A small image flow-matching model, trained from scratch.
Model: 3.62M parameters, activation leaky_relu, widths [48, 96, 144].
Training: soap at rate 0.0036, batches of 384.
Data: trained on microscope photos of single blood and bone marrow cells, 194171 training examples, 12.9 epochs.
Rows from block 12 of a small image flow-matching model, named by matrix and row number. Rows with one number belong to one channel. Each number is 500 + 40 x the weight over its row's rms, rounded and kept within 0 to 999. All counts start at 0. Numbers have three digits each.
After each channel's rows are labels from the 100 images, of 14848 (inputs lightly noised), where the channel reaches its highest value: "top examples" is what is common among them. Only what is clearly more common there than usual is listed. The data: microscope photos of single blood and bone marrow cells. In brackets: how many of the 100.
# convs0: first 3x3 conv (model.decb.0.2.convs.0.weight, 96x96x3x3, each kernel summed), inputs 0-95
# convs1: second 3x3 conv (model.decb.0.2.convs.1.weight, 96x96x3x3, transposed, each kernel summed), outputs 0-95

convs0.60:467465463518508457475488509427490507498541541530499584460526527496423489457575447480555449462442440389528446522500549513497534554513484504429481499538409525485468485440502394446510477429536453513481472510491533515476469490497474518563548579512477486528484508524524462471497491513482509431
convs1.60:559492420443507501511512411493475420497458439496471494500483494509523517467401486468482543565497488509463497480560510563508480501429551535429502502475510556559527486484498615491549547533483495492543455477471491457523547527444523520499507562505542546549559495541485520485570442479459532434
top examples: smear: peripheral blood (68)

convs0.28:504530541547487445501574517510474512430442425495506477525566445478520513495550464516534507525553459402528478516503482567478488542563499434480549546475506506436487470506501505518515497462491553491356507555511503508521509427503463497438453522496388437514531526499512501492551537500480505541
convs1.28:483418482487512545622468509497542418538525513500444484474573542531456513459502572498509485503572486527508507476452509472540482474515537549490453517485460462559440457532446525428458531458473492457510520412548531470479446478483550563547513450432485554506498497533521521516448474503559494552
top examples: cell type: erythroblast (39)

convs0.66:487559531457507451514480467492553547514508505502513454498555461473457510530514531512471536531418488427491515461537439499577480490502531484365469455512543502465463497522496493546505522508427531531554513460602563494423518462497397476522534511501520536475502522541529506480535466474479507396
convs1.66:557502417479505531432496535461473464507508538477500498559482558517505512456452462529454519482516381499461529512479479534536488450460512430552536477460449534554547415484540511499508487548530490428498520532454490518511539569452553480519567553550417466525502485495482539402521497466454524516
top examples: cell type: lymphocyte (53)

convs0.13:478515491505448519522463496526544452527554516477491486505529489601483555444417499543516431494489423509469458485449507539448467521472518575456526575462517456470500488510409503549520482583573500568543513597428556489495478443519492503531512464501541499508458497453543474495455495543485545481
convs1.13:444477596484513457472424471546466529549475477526491509475508489509542484488552479458549506455516607529536468501528491506460515539487440476491450527556568418479464559493495549532458512478444504536458483519507466500493435416534467492486452500437503485528499451431536433568462504504584466542
top examples: cell type: segmented neutrophil (45)

convs0.4:483497413492468516480473506494533471499528525544425626516459549528507445443506452439459486476466487445476458541505554505540550524529513533575569517539468455522532478502460460472403488504545510459465535537504445520550544486503501466519488561520493493564499602487488483535557528482496514429
convs1.4:431452513547512505537506557490476532474464471469533489418454498461460567496444503600506493617489514473525479493592466495461524512524448539483453427529468546486563488496499517493517472566482494541565475466474528509520571534479443547500554499549471529465506400481537478466465483518507469545
top examples: smear: peripheral blood (71); cell type: segmented neutrophil (42)

convs0.72:470519540470509548467482446442527482544573451491482543566436536538480490475482543476479510509506462428507450535561484533494536473360490525530539555508535525483516521513580417421544459518511527486495519583494493485500517448492575431510516449467495491484507438510522466476437501522517516557
convs1.72:410542492509469472402479496514488483454488483448515464446426452530497486515482493527473515429494500526488520470412454520526507496505486487455452392429499471544474449578475513548428579523512444500474525565517439502465497489431404470453498543507483481513503513480493441481523519446493502539
top examples: cell type: lymphocyte (72); smear: peripheral blood (47)

convs0.74:514531438476520585477559510478485483550511544442546498484588469535478428516467417461496456441540509490485512503493555563480483515584525538568478494483437524392476551501479450505546461476507540489452446486503510552485530485525464583531510523484508497436553417450483523526497481459481521509
convs1.74:512512490514539450518462402572540567490501507546501510445444526501451561543527579489520520594528462510480547536471518558467429519478449501465482444544520526548531477491492530591577476489505453409547496536493457418544466532507497510480511469456485499485465544449490471516461495511481488427
top examples: cell type: lymphocyte (42)

convs0.38:545550490500581517585523505505520553518423501516463472510582553475474455528518535503571500532455533492506444472450430482485502514489507483454520466459473553535516540476467493550525460540464481445579513493431537465501506499548548424493528502488557517519516586554477480524416477443518560569
convs1.38:496429476518522465421476445544495515510519473448495533521479479514499517455495508496543452545437532513580618547491494463472475441490512575515422466516563486436533552500570546544483490514473501538451545526559446456485456541465501561469466428503507510526585500506480566504502458517467466482
top examples: smear: peripheral blood (96); cell type: platelet (71)

convs0.41:415453513492463481479545542487514522492547530517463506502513512463522497540517441548469526531497482543462543463563543398469428554472456429515524496491523471523507470492553484391552478590500504511528536555487518504472532485513578447573479407535482524552507463468512492528499421521511464546
convs1.41:501479483518496477420429488570528485507459475525391473421434501503514453496571518442540465506511565480519455516517478509576529524453482521496522494463481533424534548503473517507510460524493457453480487451528513523533384544490412541457546504537529480501503432489495539441442502496467525435
top examples: cell type: segmented neutrophil (41); cell type: erythroblast (35)

convs0.24:457425445536512440545437554524495534493545545510565525510478509546492469489527508518476436577463484476476433522516474438478449465538497478457551492546468505526483453485515514503488430561441512521449515460492444467413523489503489477526405519485524525444409481540509544398485547494530524470
convs1.24:528512560450464480476506473479491532479395459464419523495573433445540466503564504501462472460570555500530491429511542462470532480521514467477484529492483501466435549557472578413548476525456425548480428466551496517541483488525526519545530481556574514497569472494502486540477465508506507496
top examples: cell type: erythroblast (82)

convs0.9:500494489472542449489456465540519523492515486531524437546499528469578398549504449447606489501533562541514461500489486566520504537549466473524480466483529502485493535497614573556487472552503464456532498421573523499506482492500476541539434436499503490464474520481502474504550518436507504409
convs1.9:461538491486495551514574512512484476492499502515446534458567438544450567507563515528426476486454432441548569492448481515497491401479519551490465535481476518551505459539534511510550560551472412467463531580496508460570524547430583471483539504522506485478537512501477512552545523500465485497
top examples: smear: peripheral blood (100); cell type: platelet (76)

convs0.64:544485488526487455528539521561499469486516451433558496465507523476448506437528515552499457488568471356451489490556440515548538479543487449493458489457517542493497527520462481544481509510477518573496525524451462498438493439469456512453591565416548532489499457518508560505501559451518476498
convs1.64:533425515570521529465455460488564463432483495458420514482550507515519552504506489453508513549445502501531431471592561493506421471451503491478477543466564502514529478508533478470536463504509491476478458461506504530483480487605463507507495464479501434552546455567484487468578477609464541501
top examples: smear: peripheral blood (73); cell type: platelet (45)

convs0.67:485461557476489479483527500556474543461497531502522493462480479509466491489514473492487525480503437601468536493461457505498499518469476464626482511525613502517538477498426565511410512470410479508439482517483476511557511519496431539472450518528498530491526391494469495589516455463487456462
convs1.67:547514469482523469529538506406527444539462472532503522482538520463551505495404529521519430556500492446487489498468579510532429532462478536485538519524475507474450524536568487480498463527537495517508581487451458535469502533524519501373521507380503526527507491507444498469528507523476557413
top examples: smear: peripheral blood (95)

convs0.61:427475539559543445500549491539505401493496467495594506467538503527482504490415471507503463489516458504565494466472456527530515505447494452539580473492499455466544495612566590452505503528514511559571526480442455434489551529565516490526524499455455503513538485466477554492473515476487495518
convs1.61:432493470433408508572496550472494521484436510512497409496454398469462518531529500502405524476477526510490528472430482475495495515528492462478546457472492463532461429444478518569547475432509570411458480436521494457488498514459455425486523518483514499503505472504467424510488525519469527530
top examples: cell type: eosinophil (26)

convs0.63:475486498521492422484464564580466518469480452553512499421497488521510518427473514501485545461450507488457517537419455379535508542514469491468474447522512436474490485524525457559470532506473482535553492615501462516525501508452459585547534521538517461501460493485504598491541448496461494497
convs1.63:491482469528454465425489567465465429505495520409547546505505565499460465429534521552548497529564490501520461532469567548474494430429505479457581513520478509515602450467463534498476493457481545492469468436538505485483504498430563551516486451454466516493491549454533494529481473471523490572
top examples: smear: peripheral blood (98); cell type: segmented neutrophil (52)

convs0.2:485511528487468460508538504537563535480481493526472504498420481517548500508478525523469435493488537492515425537564462538522485482582458442546498486471544557499495472525456479490441467440460530530463502470449530487486481589520407552526493576557493502473469512537518478562593510482485522369
convs1.2:548465492483443473505473537531483472495469546457564474505540500478463533441422500451424576494514462478508540513494414507492554454445486413505553395495495501501510468458465553478484450488532476488500503504445464494474444455423546569529468473527485538531442477442435501512440500438477540515
top examples: cell type: lymphocyte (48)

convs0.84:490495531502489490462497451445441483497466513342549518519617485481492479443538540495488477491446402482517550439519416508475480534457510495494459486510541550545551441547532486468504519497518441497443512550513570490480534532478526495553470479536469490480517471519555502514411528528504514490
convs1.84:482501591539520514528454476563535500561564476526522462503551528545479497575460449499524492479486566431502448522455510402498513552465499440587447603502506501470478558505474468531482512428469467470482545454549544453514454501558533485482466424501540509535494536536526513518523462495470532457
top examples: smear: peripheral blood (100); cell type: platelet (32)

convs0.57:475513507602484507478553476573483498455501530521445438441550574518524439480493538492505501438514527498555554490473464431375524496469517483411527477419532545573524618523480472504542500464549554476495467541504504515487503519507489482489517498496522527526492439528566523490491530483542489518
convs1.57:420523548425498468490533472540471457515463481466477514551472468490555473472554487545454452525524534517392486528532521474544521568508472495477472498609482516517510399429465515551450460516493443481506467500456506508480435504445478526482512527564423456422482441455466519497487501512441504487
top examples: cell type: erythroblast (79)

convs0.92:439467581498561484515476503504518467482552477404492428484538528492471524551514529486522561509561503535497491422575432472439477534453474529505441516507504488471547472480459474478444570579497482458518521510583573526502563502563486488490491500474457526469520466528468540562477399515489526494
convs1.92:516447513505488498477470563489503519551564423570510441492543482514488545421483480523542469457511466472578492517376523499486531517518487527530484456482514464547531465551561520501496502478487441508449519470466439432487457502461594464575533485512528492535548557523508442540535435491524429528
top examples: smear: peripheral blood (43); cell type: lymphocyte (41); cell type: platelet (32)

convs0.8:462446480515517484472546557477481565469520555535491511565469460443625440555492541509508524501516481476501537474427573475518441537504522481440516525483461443423489478491524426444551477535507484494452462508521548470547540558491507478512483462579459476505574520472548467485470437540476452522
convs1.8:523533544525529490468532452475521452473475469450520459373529578490403554470466457508460509520522495525496513496547537513492539470523545561464457480541505638555486506447534436538447471536532531492534513458527469533511483518537442489434494480488604524482509514501509508438499486524497508532
top examples: cell type: segmented neutrophil (48); smear: peripheral blood (40)

convs0.94:484500501500531495514549514476502486559538479331472494469533499493450469526569469595532458499453437547549502461511442504475499584486511443581509534476548542511488470550491445430476443543487515475507495521472507545540474508525518447479492478506475564556495451540475435502533476479526508448
convs1.94:541460563551471540520485527435558521536501476582519412461545488514450552500418513389483469467516465481556492445442527484542455475491514544584508490515530438543510550496504448468534548458538502459496532461528481482468562474518503435512533447533560452465504523508521506545494539514536452545
top examples: cell type: erythroblast (58); smear: peripheral blood (39)

convs0.68:463498515539527431556497534547467514520482440419487469540501552484513571565486546538463499467499477506467537503477508471517539463538502433594487511420534445427521484570480532540464510517426528480541560494519500471580482510499517510429581512421492504470497520464530539452480563488449549471
convs1.68:552505504514471558503538490480495422487474522539530550540502456467481526457444440559497447538536413477540495495482525466568405478473493493451490478517509501514430476508538460478483481500518465585442448509495506515409549501538483567554480453487502499546541534520497444472559445427545422461
top examples: smear: peripheral blood (98); cell type: platelet (72)

convs0.51:529562473452531519497512507528490506498486504456540476538508431463439479546443454491527528526441545446471480460580502502498536439469440497485426516497515518437408579497509467479533539587553528434541520476496496457453575447513522464481496547479522507553499478582473505481442474513593486522
convs1.51:558502487575457498499481474518477467489513512510537521459488559520464532487529518444528574544447470506472462549478531490582487486452483456546555498471443551477446510496476409489527446448525512507542520418543539510575471514509449520463478463488414432465424558556525489427435476501468512518
top examples: smear: peripheral blood (44); cell type: lymphocyte (41); cell type: artefact (32)