From a checkpoint of a small image flow-matching model.
Model: 3.62M parameters, 64-pixel images, norm groupnorm.
Training: soap at rate 0.0036, 6500 steps, batches of 384.
Data: trained on microscope photos of single blood and bone marrow cells, 194171 training examples, 12.9 epochs.
Rows from block 11 of a small image flow-matching model, named by matrix and row number. Rows with one number belong to one channel. Each number is 200 + 20 x the weight over its row's rms, rounded and kept within 0 to 999. All counts start at 0.
Before each channel's rows are labels from the 100 images, of 14848 (inputs lightly noised), where the channel reaches its highest value: "responds to" is what is common among them. Only what is clearly more common there than usual is listed. The data: microscope photos of single blood and bone marrow cells. In brackets: how many of the 100.
# convs0: first 3x3 conv (model.decb.0.1.convs.0.weight, 96x96x3x3, each kernel summed), inputs 0-95
# convs1: second 3x3 conv (model.decb.0.1.convs.1.weight, 96x96x3x3, transposed, each kernel summed), outputs 0-95

responds to: cell type: lymphocyte (41)
convs0.68,205,219,185,199,198,186,197,152,188,196,192,138,189,215,174,205,194,186,219,182,189,182,215,152,215,222,196,184,209,213,202,219,223,233,199,221,190,197,179,165,165,184,201,220,206,170,229,209,185,219,215,205,197,212,203,189,217,217,201,181,185,204,250,196,202,236,202,218,212,211,206,226,197,188,192,164,199,202,198,233,213,229,184,174,216,219,198,225,206,215,245,176,188,196,201,170
convs1.68,182,189,211,194,191,206,166,228,171,217,191,177,169,231,262,208,218,222,236,179,204,198,172,251,192,210,198,212,193,178,180,215,207,203,207,210,232,210,181,200,203,247,203,175,202,197,184,204,206,222,226,201,178,210,224,209,187,171,183,211,187,208,173,180,196,193,190,216,207,194,160,175,229,211,208,204,211,217,188,199,235,160,216,159,185,218,200,216,204,214,196,199,224,196,198,192

responds to: cell type: lymphocyte (50)
convs0.13,196,212,224,188,216,221,198,191,200,205,186,221,195,208,215,208,224,194,191,223,187,221,223,138,209,170,205,196,182,205,255,224,214,176,192,213,198,185,217,215,179,200,186,235,230,166,207,223,225,194,262,195,213,198,213,196,196,216,218,172,216,194,186,209,220,208,218,196,204,202,208,259,246,191,170,230,181,202,196,197,211,199,201,201,192,218,194,196,207,191,199,220,206,214,226,220
convs1.13,230,181,139,191,186,192,233,194,213,195,229,199,179,182,167,175,189,188,200,194,211,204,199,202,222,220,211,229,236,199,167,194,212,221,184,214,178,237,176,216,220,206,176,182,220,211,167,179,189,195,132,226,205,183,234,194,180,223,210,184,198,180,187,172,199,205,202,207,197,174,203,190,184,184,200,189,191,200,174,175,212,204,208,206,206,203,193,177,187,213,236,167,205,202,191,180

responds to: cell type: erythroblast (36)
convs0.27,198,196,206,207,197,182,185,172,191,220,180,191,209,191,209,226,200,213,182,228,193,197,204,183,206,199,177,210,174,199,194,150,192,223,230,202,199,199,201,210,195,153,209,180,194,222,224,184,217,124,212,204,227,213,217,168,171,190,162,215,192,222,212,195,210,205,201,193,207,189,231,205,183,189,188,167,186,179,211,200,248,179,200,225,211,191,209,231,198,190,202,197,198,209,241,244
convs1.27,222,207,204,235,195,179,194,198,186,238,193,198,181,197,201,212,167,191,213,192,235,156,196,184,220,233,211,198,206,236,202,188,207,196,201,181,219,211,169,216,251,209,164,227,163,214,199,215,208,192,204,180,185,200,231,209,203,199,194,194,171,221,190,209,191,217,193,190,210,178,191,203,198,179,173,141,195,212,213,203,198,202,205,197,161,195,188,166,210,189,175,232,170,178,158,207

responds to: cell type: segmented neutrophil (52)
convs0.88,211,184,190,187,213,195,212,218,214,207,191,178,222,202,211,168,191,211,188,179,194,222,217,186,133,198,193,212,207,174,193,209,238,175,180,210,215,188,215,231,202,168,163,197,198,181,192,254,232,189,163,210,195,195,195,224,201,170,181,201,186,216,184,199,193,222,195,211,179,197,181,192,188,194,197,226,197,187,207,177,196,178,196,184,188,196,173,215,221,181,214,168,184,157,243,166
convs1.88,207,197,159,209,199,214,197,198,243,215,214,192,227,227,184,199,209,229,225,224,204,204,218,177,206,224,213,205,203,216,191,196,188,206,175,236,200,174,230,191,183,232,251,194,191,165,191,211,241,237,161,187,207,175,205,210,168,229,201,194,180,201,207,216,206,182,203,215,194,198,182,204,171,177,217,253,204,236,189,213,213,199,178,222,187,198,170,200,172,212,198,198,201,210,198,219

responds to: cell type: erythroblast (35)
convs0.38,214,181,194,202,188,214,196,195,186,178,192,198,181,160,212,194,210,200,216,208,198,230,209,226,213,231,190,186,211,174,195,197,190,149,210,161,182,200,217,191,197,237,212,177,190,179,220,216,201,223,158,205,228,156,207,205,208,174,175,202,263,213,220,204,192,200,200,179,215,195,186,180,163,192,186,186,187,229,217,240,175,186,172,189,209,185,173,201,198,188,207,219,216,168,189,188
convs1.38,225,234,224,211,182,219,218,205,172,185,182,198,206,206,197,196,204,216,219,183,170,188,196,188,172,218,167,208,203,194,209,166,232,237,203,179,194,168,199,208,208,210,202,182,202,217,158,218,216,198,185,210,198,177,203,146,194,260,198,187,167,200,192,180,209,201,188,214,170,206,213,163,178,204,152,214,202,195,210,212,230,196,183,217,227,171,232,195,200,175,200,183,209,184,206,195

responds to: cell type: segmented neutrophil (50)
convs0.10,240,172,202,218,215,187,194,192,220,171,193,208,228,205,215,149,196,208,196,211,191,181,218,194,172,168,214,198,208,156,211,195,210,183,187,192,204,202,166,187,202,189,176,227,187,249,179,186,227,212,204,202,203,170,222,217,215,182,209,179,210,224,195,199,227,202,213,214,234,174,177,192,218,221,184,227,188,239,198,204,183,196,181,195,173,179,224,183,183,177,194,196,188,151,175,218
convs1.10,165,207,223,194,209,225,223,227,223,189,208,176,191,216,185,205,199,184,190,176,191,181,172,192,206,208,196,159,158,192,198,176,229,208,187,213,211,181,223,192,194,218,218,181,210,216,206,248,192,238,191,189,191,182,175,187,207,181,195,196,149,175,185,227,203,199,192,195,176,226,227,188,177,213,204,247,238,186,201,179,200,194,185,222,215,203,182,207,194,193,196,163,194,207,174,244

responds to: cell type: lymphocyte (60)
convs0.58,231,195,200,183,194,186,206,169,214,184,212,209,193,181,210,209,207,224,199,230,200,199,209,170,199,186,237,194,202,175,206,237,201,201,244,216,222,203,195,223,189,197,230,247,195,132,181,207,210,191,210,178,231,196,217,203,181,195,208,208,218,195,205,200,236,229,201,220,181,196,189,177,181,190,232,220,196,235,203,201,200,181,191,192,203,187,213,189,191,172,220,246,236,224,185,228
convs1.58,198,174,192,201,230,235,175,186,230,184,180,192,194,207,214,217,193,189,193,179,231,216,193,185,223,176,199,165,218,222,206,209,199,194,185,186,212,216,188,215,244,202,204,189,164,206,234,216,180,201,210,247,197,187,213,195,217,153,223,218,203,208,218,217,165,185,227,162,208,225,198,225,185,206,213,194,188,172,200,190,192,220,205,239,166,174,182,208,202,169,175,172,177,215,196,193

responds to: cell type: lymphocyte (39); smear: peripheral blood (39)
convs0.87,163,212,196,180,187,169,208,173,198,189,203,209,188,213,174,196,213,203,201,224,177,183,178,205,235,222,212,198,177,192,196,195,235,147,153,197,217,203,199,207,201,210,215,206,194,200,193,194,191,133,185,226,181,197,192,204,186,184,207,214,197,191,205,196,203,202,198,197,230,234,180,217,245,217,211,169,198,181,172,196,174,201,194,183,197,207,212,217,216,155,218,183,221,226,205,153
convs1.87,193,191,182,176,197,207,163,199,218,180,188,205,178,196,207,189,187,194,213,173,230,208,227,199,217,188,232,202,189,221,188,220,206,240,202,199,202,213,171,204,206,190,216,175,192,199,246,183,163,196,190,198,222,227,185,213,221,191,209,185,219,202,191,213,199,199,207,193,215,156,195,206,198,214,193,124,195,195,231,217,219,186,205,186,180,232,229,185,180,197,186,209,189,169,197,139

responds to: smear: peripheral blood (100); cell type: platelet (95)
convs0.1,238,228,196,189,176,217,188,227,193,213,198,210,194,182,179,199,198,221,199,223,208,200,192,164,154,219,180,195,179,196,177,211,182,143,183,208,225,223,179,171,206,237,227,169,188,177,174,174,205,196,179,220,181,193,172,193,160,197,207,231,201,216,185,168,172,212,206,189,200,190,197,212,189,191,220,172,213,191,206,215,216,240,233,189,212,183,170,204,223,205,207,219,212,204,185,210
convs1.1,211,222,203,185,204,199,197,219,176,182,176,153,206,221,216,186,205,216,197,212,194,202,188,214,192,197,209,233,210,218,233,211,190,228,222,216,202,194,217,251,180,217,200,223,216,239,206,184,176,204,202,196,259,225,195,213,228,180,220,171,186,198,196,202,219,207,234,248,189,199,215,195,198,212,216,210,184,227,221,207,192,230,184,165,207,203,216,177,210,197,241,214,205,242,188,204

responds to: cell type: artefact (36)
convs0.9,207,208,190,215,189,219,220,229,185,220,216,185,192,201,161,163,201,220,210,229,205,208,173,203,177,198,190,170,211,210,200,161,185,193,185,153,189,211,201,222,210,199,181,210,197,244,221,192,207,120,175,222,224,189,208,211,192,210,203,189,186,195,192,211,221,214,208,209,186,173,196,162,169,180,197,183,200,185,235,229,179,221,205,197,176,202,204,201,206,179,187,229,203,178,213,174
convs1.9,208,196,187,205,199,187,170,199,205,187,177,197,205,180,216,246,202,230,202,192,163,189,210,192,198,227,180,189,188,207,204,177,156,208,215,236,201,220,200,169,204,165,170,212,221,205,186,215,173,200,201,221,186,199,188,171,214,158,190,190,195,227,197,202,176,185,197,167,178,197,222,243,195,232,187,152,225,169,188,209,184,200,197,208,227,193,191,187,197,170,200,211,221,205,159,168

responds to: smear: peripheral blood (53); cell type: lymphocyte (35); cell type: platelet (28)
convs0.34,239,185,186,185,216,202,196,180,186,169,209,166,178,186,213,217,210,195,200,207,184,234,174,189,142,195,203,145,240,206,189,212,236,191,207,203,191,246,200,209,186,193,160,212,195,175,183,241,198,190,198,235,211,189,198,197,219,229,194,165,187,234,179,205,184,205,161,203,189,186,189,198,180,208,193,170,202,195,212,215,208,185,227,215,211,198,183,214,203,199,205,186,203,175,208,186
convs1.34,246,196,203,212,231,219,199,224,195,191,189,196,226,205,166,190,146,167,207,186,211,177,203,190,198,191,175,183,220,193,198,192,143,233,196,233,216,203,196,181,205,178,202,190,188,189,205,201,210,162,222,190,180,189,205,239,209,178,226,213,213,181,180,217,177,183,218,202,210,175,225,177,201,237,191,188,207,219,207,205,224,197,193,181,203,175,190,198,215,203,190,173,187,172,150,216

responds to: cell type: erythroblast (41)
convs0.76,207,184,195,192,212,204,187,192,187,189,198,198,205,220,211,208,224,214,235,196,207,227,190,162,201,202,206,190,185,246,223,233,205,216,157,216,185,203,204,216,208,194,202,210,185,230,210,187,223,224,190,192,143,207,192,168,179,189,176,222,220,198,196,213,222,213,210,190,201,200,199,199,208,136,203,142,205,218,193,185,188,172,217,216,181,222,172,197,193,221,224,230,211,182,170,218
convs1.76,178,190,182,184,197,184,225,233,234,160,185,207,187,200,179,186,211,238,165,211,168,200,184,243,209,200,202,216,233,189,184,193,180,178,204,198,205,222,144,222,211,205,188,170,199,210,189,195,196,136,230,216,215,225,171,214,235,207,210,199,190,231,237,163,181,214,197,200,206,204,189,229,197,219,198,209,222,196,221,209,185,208,206,196,200,196,215,202,197,193,186,192,206,207,216,182

responds to: cell type: erythroblast (58)
convs0.50,169,174,246,221,197,212,207,234,173,176,211,155,170,222,210,206,180,204,205,223,201,232,212,174,190,174,205,214,173,229,180,199,197,237,206,203,201,208,196,215,194,187,194,166,157,201,208,217,206,234,194,198,218,201,180,216,233,229,168,207,219,192,186,213,209,194,219,185,171,220,211,206,187,217,204,198,201,225,184,186,186,202,200,196,183,185,190,234,214,222,197,176,213,196,227,254
convs1.50,151,213,185,165,221,186,188,196,220,178,229,239,206,206,204,216,207,220,209,174,181,183,232,210,236,200,182,205,205,185,175,201,196,180,168,229,199,170,223,185,202,169,211,190,205,194,188,225,182,196,206,200,198,199,205,204,204,192,201,253,218,215,211,159,168,198,182,198,224,199,178,186,180,242,178,176,199,184,212,235,241,164,199,185,217,205,188,177,186,207,212,218,188,188,189,182

responds to: cell type: lymphocyte (39); cell type: erythroblast (34)
convs0.75,204,206,202,193,189,248,175,192,225,202,204,154,176,213,221,206,211,200,216,192,184,181,210,218,199,174,166,196,233,207,206,237,185,228,195,212,196,225,162,200,192,175,222,235,205,181,200,215,181,185,214,215,158,219,174,191,188,187,204,209,215,237,191,218,213,226,191,184,191,203,191,188,208,209,191,206,192,218,206,256,163,226,229,192,212,192,157,211,211,219,186,216,233,191,210,214
convs1.75,227,207,213,185,208,203,186,191,166,185,218,194,169,200,157,203,224,164,199,200,212,198,257,186,203,217,172,173,171,198,213,195,185,164,223,224,222,200,195,199,200,261,167,196,178,199,211,219,213,177,209,181,206,194,207,220,183,179,186,194,219,178,210,236,180,208,219,200,207,205,197,189,209,202,178,182,193,236,190,181,235,190,191,156,183,188,202,199,222,187,184,169,174,194,208,199

responds to: cell type: lymphocyte (42); smear: peripheral blood (35); cell type: erythroblast (32)
convs0.44,181,170,175,177,218,158,196,188,203,181,212,189,191,234,202,197,198,223,194,221,203,188,175,194,187,213,204,221,177,196,196,158,211,145,194,197,200,200,199,164,193,201,208,187,227,166,178,211,196,190,193,220,197,190,188,211,209,180,209,208,185,206,151,197,214,220,175,213,212,197,200,197,180,199,212,173,151,199,207,203,192,194,192,202,202,184,198,227,188,122,220,218,220,227,198,171
convs1.44,209,195,149,195,203,177,198,200,229,202,165,201,179,203,184,181,200,190,230,177,218,223,204,224,211,187,199,221,231,206,215,192,185,241,189,217,214,239,178,207,217,193,185,186,192,227,189,206,181,177,183,211,227,204,180,227,199,220,189,186,218,204,231,194,191,167,214,208,205,151,153,205,196,202,198,153,184,215,204,192,213,206,203,177,206,220,207,187,192,237,210,216,169,195,170,162

responds to: smear: peripheral blood (77); cell type: segmented neutrophil (61)
convs0.29,205,233,203,205,221,216,188,214,198,199,198,191,207,204,240,183,221,207,188,233,188,212,188,226,192,159,209,174,218,180,210,189,209,177,178,189,180,222,206,219,160,205,188,240,198,201,192,224,211,193,196,185,171,189,187,202,196,217,215,219,265,190,207,221,210,197,204,146,168,178,178,212,214,164,208,207,234,201,211,215,248,198,192,213,188,216,213,209,193,211,157,205,220,216,196,212
convs1.29,205,217,174,170,186,225,230,197,182,196,185,210,196,189,220,222,168,197,191,191,205,221,193,225,194,224,196,229,182,211,205,205,148,231,184,204,186,192,199,204,184,170,223,178,199,166,201,227,200,147,187,191,198,206,162,154,179,198,210,213,187,209,220,168,188,206,171,236,224,244,190,198,246,209,198,189,213,227,209,206,218,197,197,153,206,190,197,219,203,196,192,210,200,196,206,211

responds to: cell type: erythroblast (33)
convs0.31,237,202,205,212,234,206,180,187,205,174,193,192,189,195,159,198,191,199,223,165,175,194,206,220,203,213,188,171,246,204,187,199,205,164,212,197,205,204,141,185,174,177,185,206,197,171,170,190,206,209,213,211,237,228,200,201,214,208,210,178,199,173,216,216,176,208,199,225,204,172,206,208,160,223,195,188,180,213,191,188,218,178,181,205,224,238,199,195,185,223,196,182,224,187,157,223
convs1.31,196,183,212,227,172,168,195,199,183,229,204,178,190,188,219,203,212,211,195,254,185,187,212,208,195,182,214,219,173,198,239,147,203,238,182,192,179,201,214,217,237,181,205,229,220,202,197,212,194,185,194,192,209,179,189,221,167,198,196,211,223,193,164,161,252,198,206,214,198,250,206,187,213,192,223,175,227,188,190,202,190,211,194,175,206,200,211,203,192,180,194,195,166,181,211,205

responds to: smear: peripheral blood (49)
convs0.41,188,197,235,227,219,188,218,205,194,214,199,215,195,184,212,192,207,188,178,195,200,187,189,231,202,183,165,184,196,166,179,189,221,178,223,181,188,192,183,197,195,214,219,203,212,208,235,170,167,239,218,204,164,152,195,181,224,195,174,202,200,200,231,176,198,200,204,222,203,199,205,236,221,213,211,167,235,213,209,222,212,220,202,216,203,141,221,195,210,176,166,186,186,171,174,205
convs1.41,265,201,165,174,203,219,194,220,199,200,217,205,214,206,189,182,183,194,240,219,204,191,199,204,203,218,211,203,216,234,172,201,186,216,181,193,195,213,183,194,214,195,208,206,219,173,155,213,239,195,158,203,208,247,212,241,177,187,207,199,173,159,182,214,187,193,185,187,197,174,179,214,181,185,200,185,184,203,217,209,200,180,167,187,222,223,173,203,204,230,204,188,195,203,211,163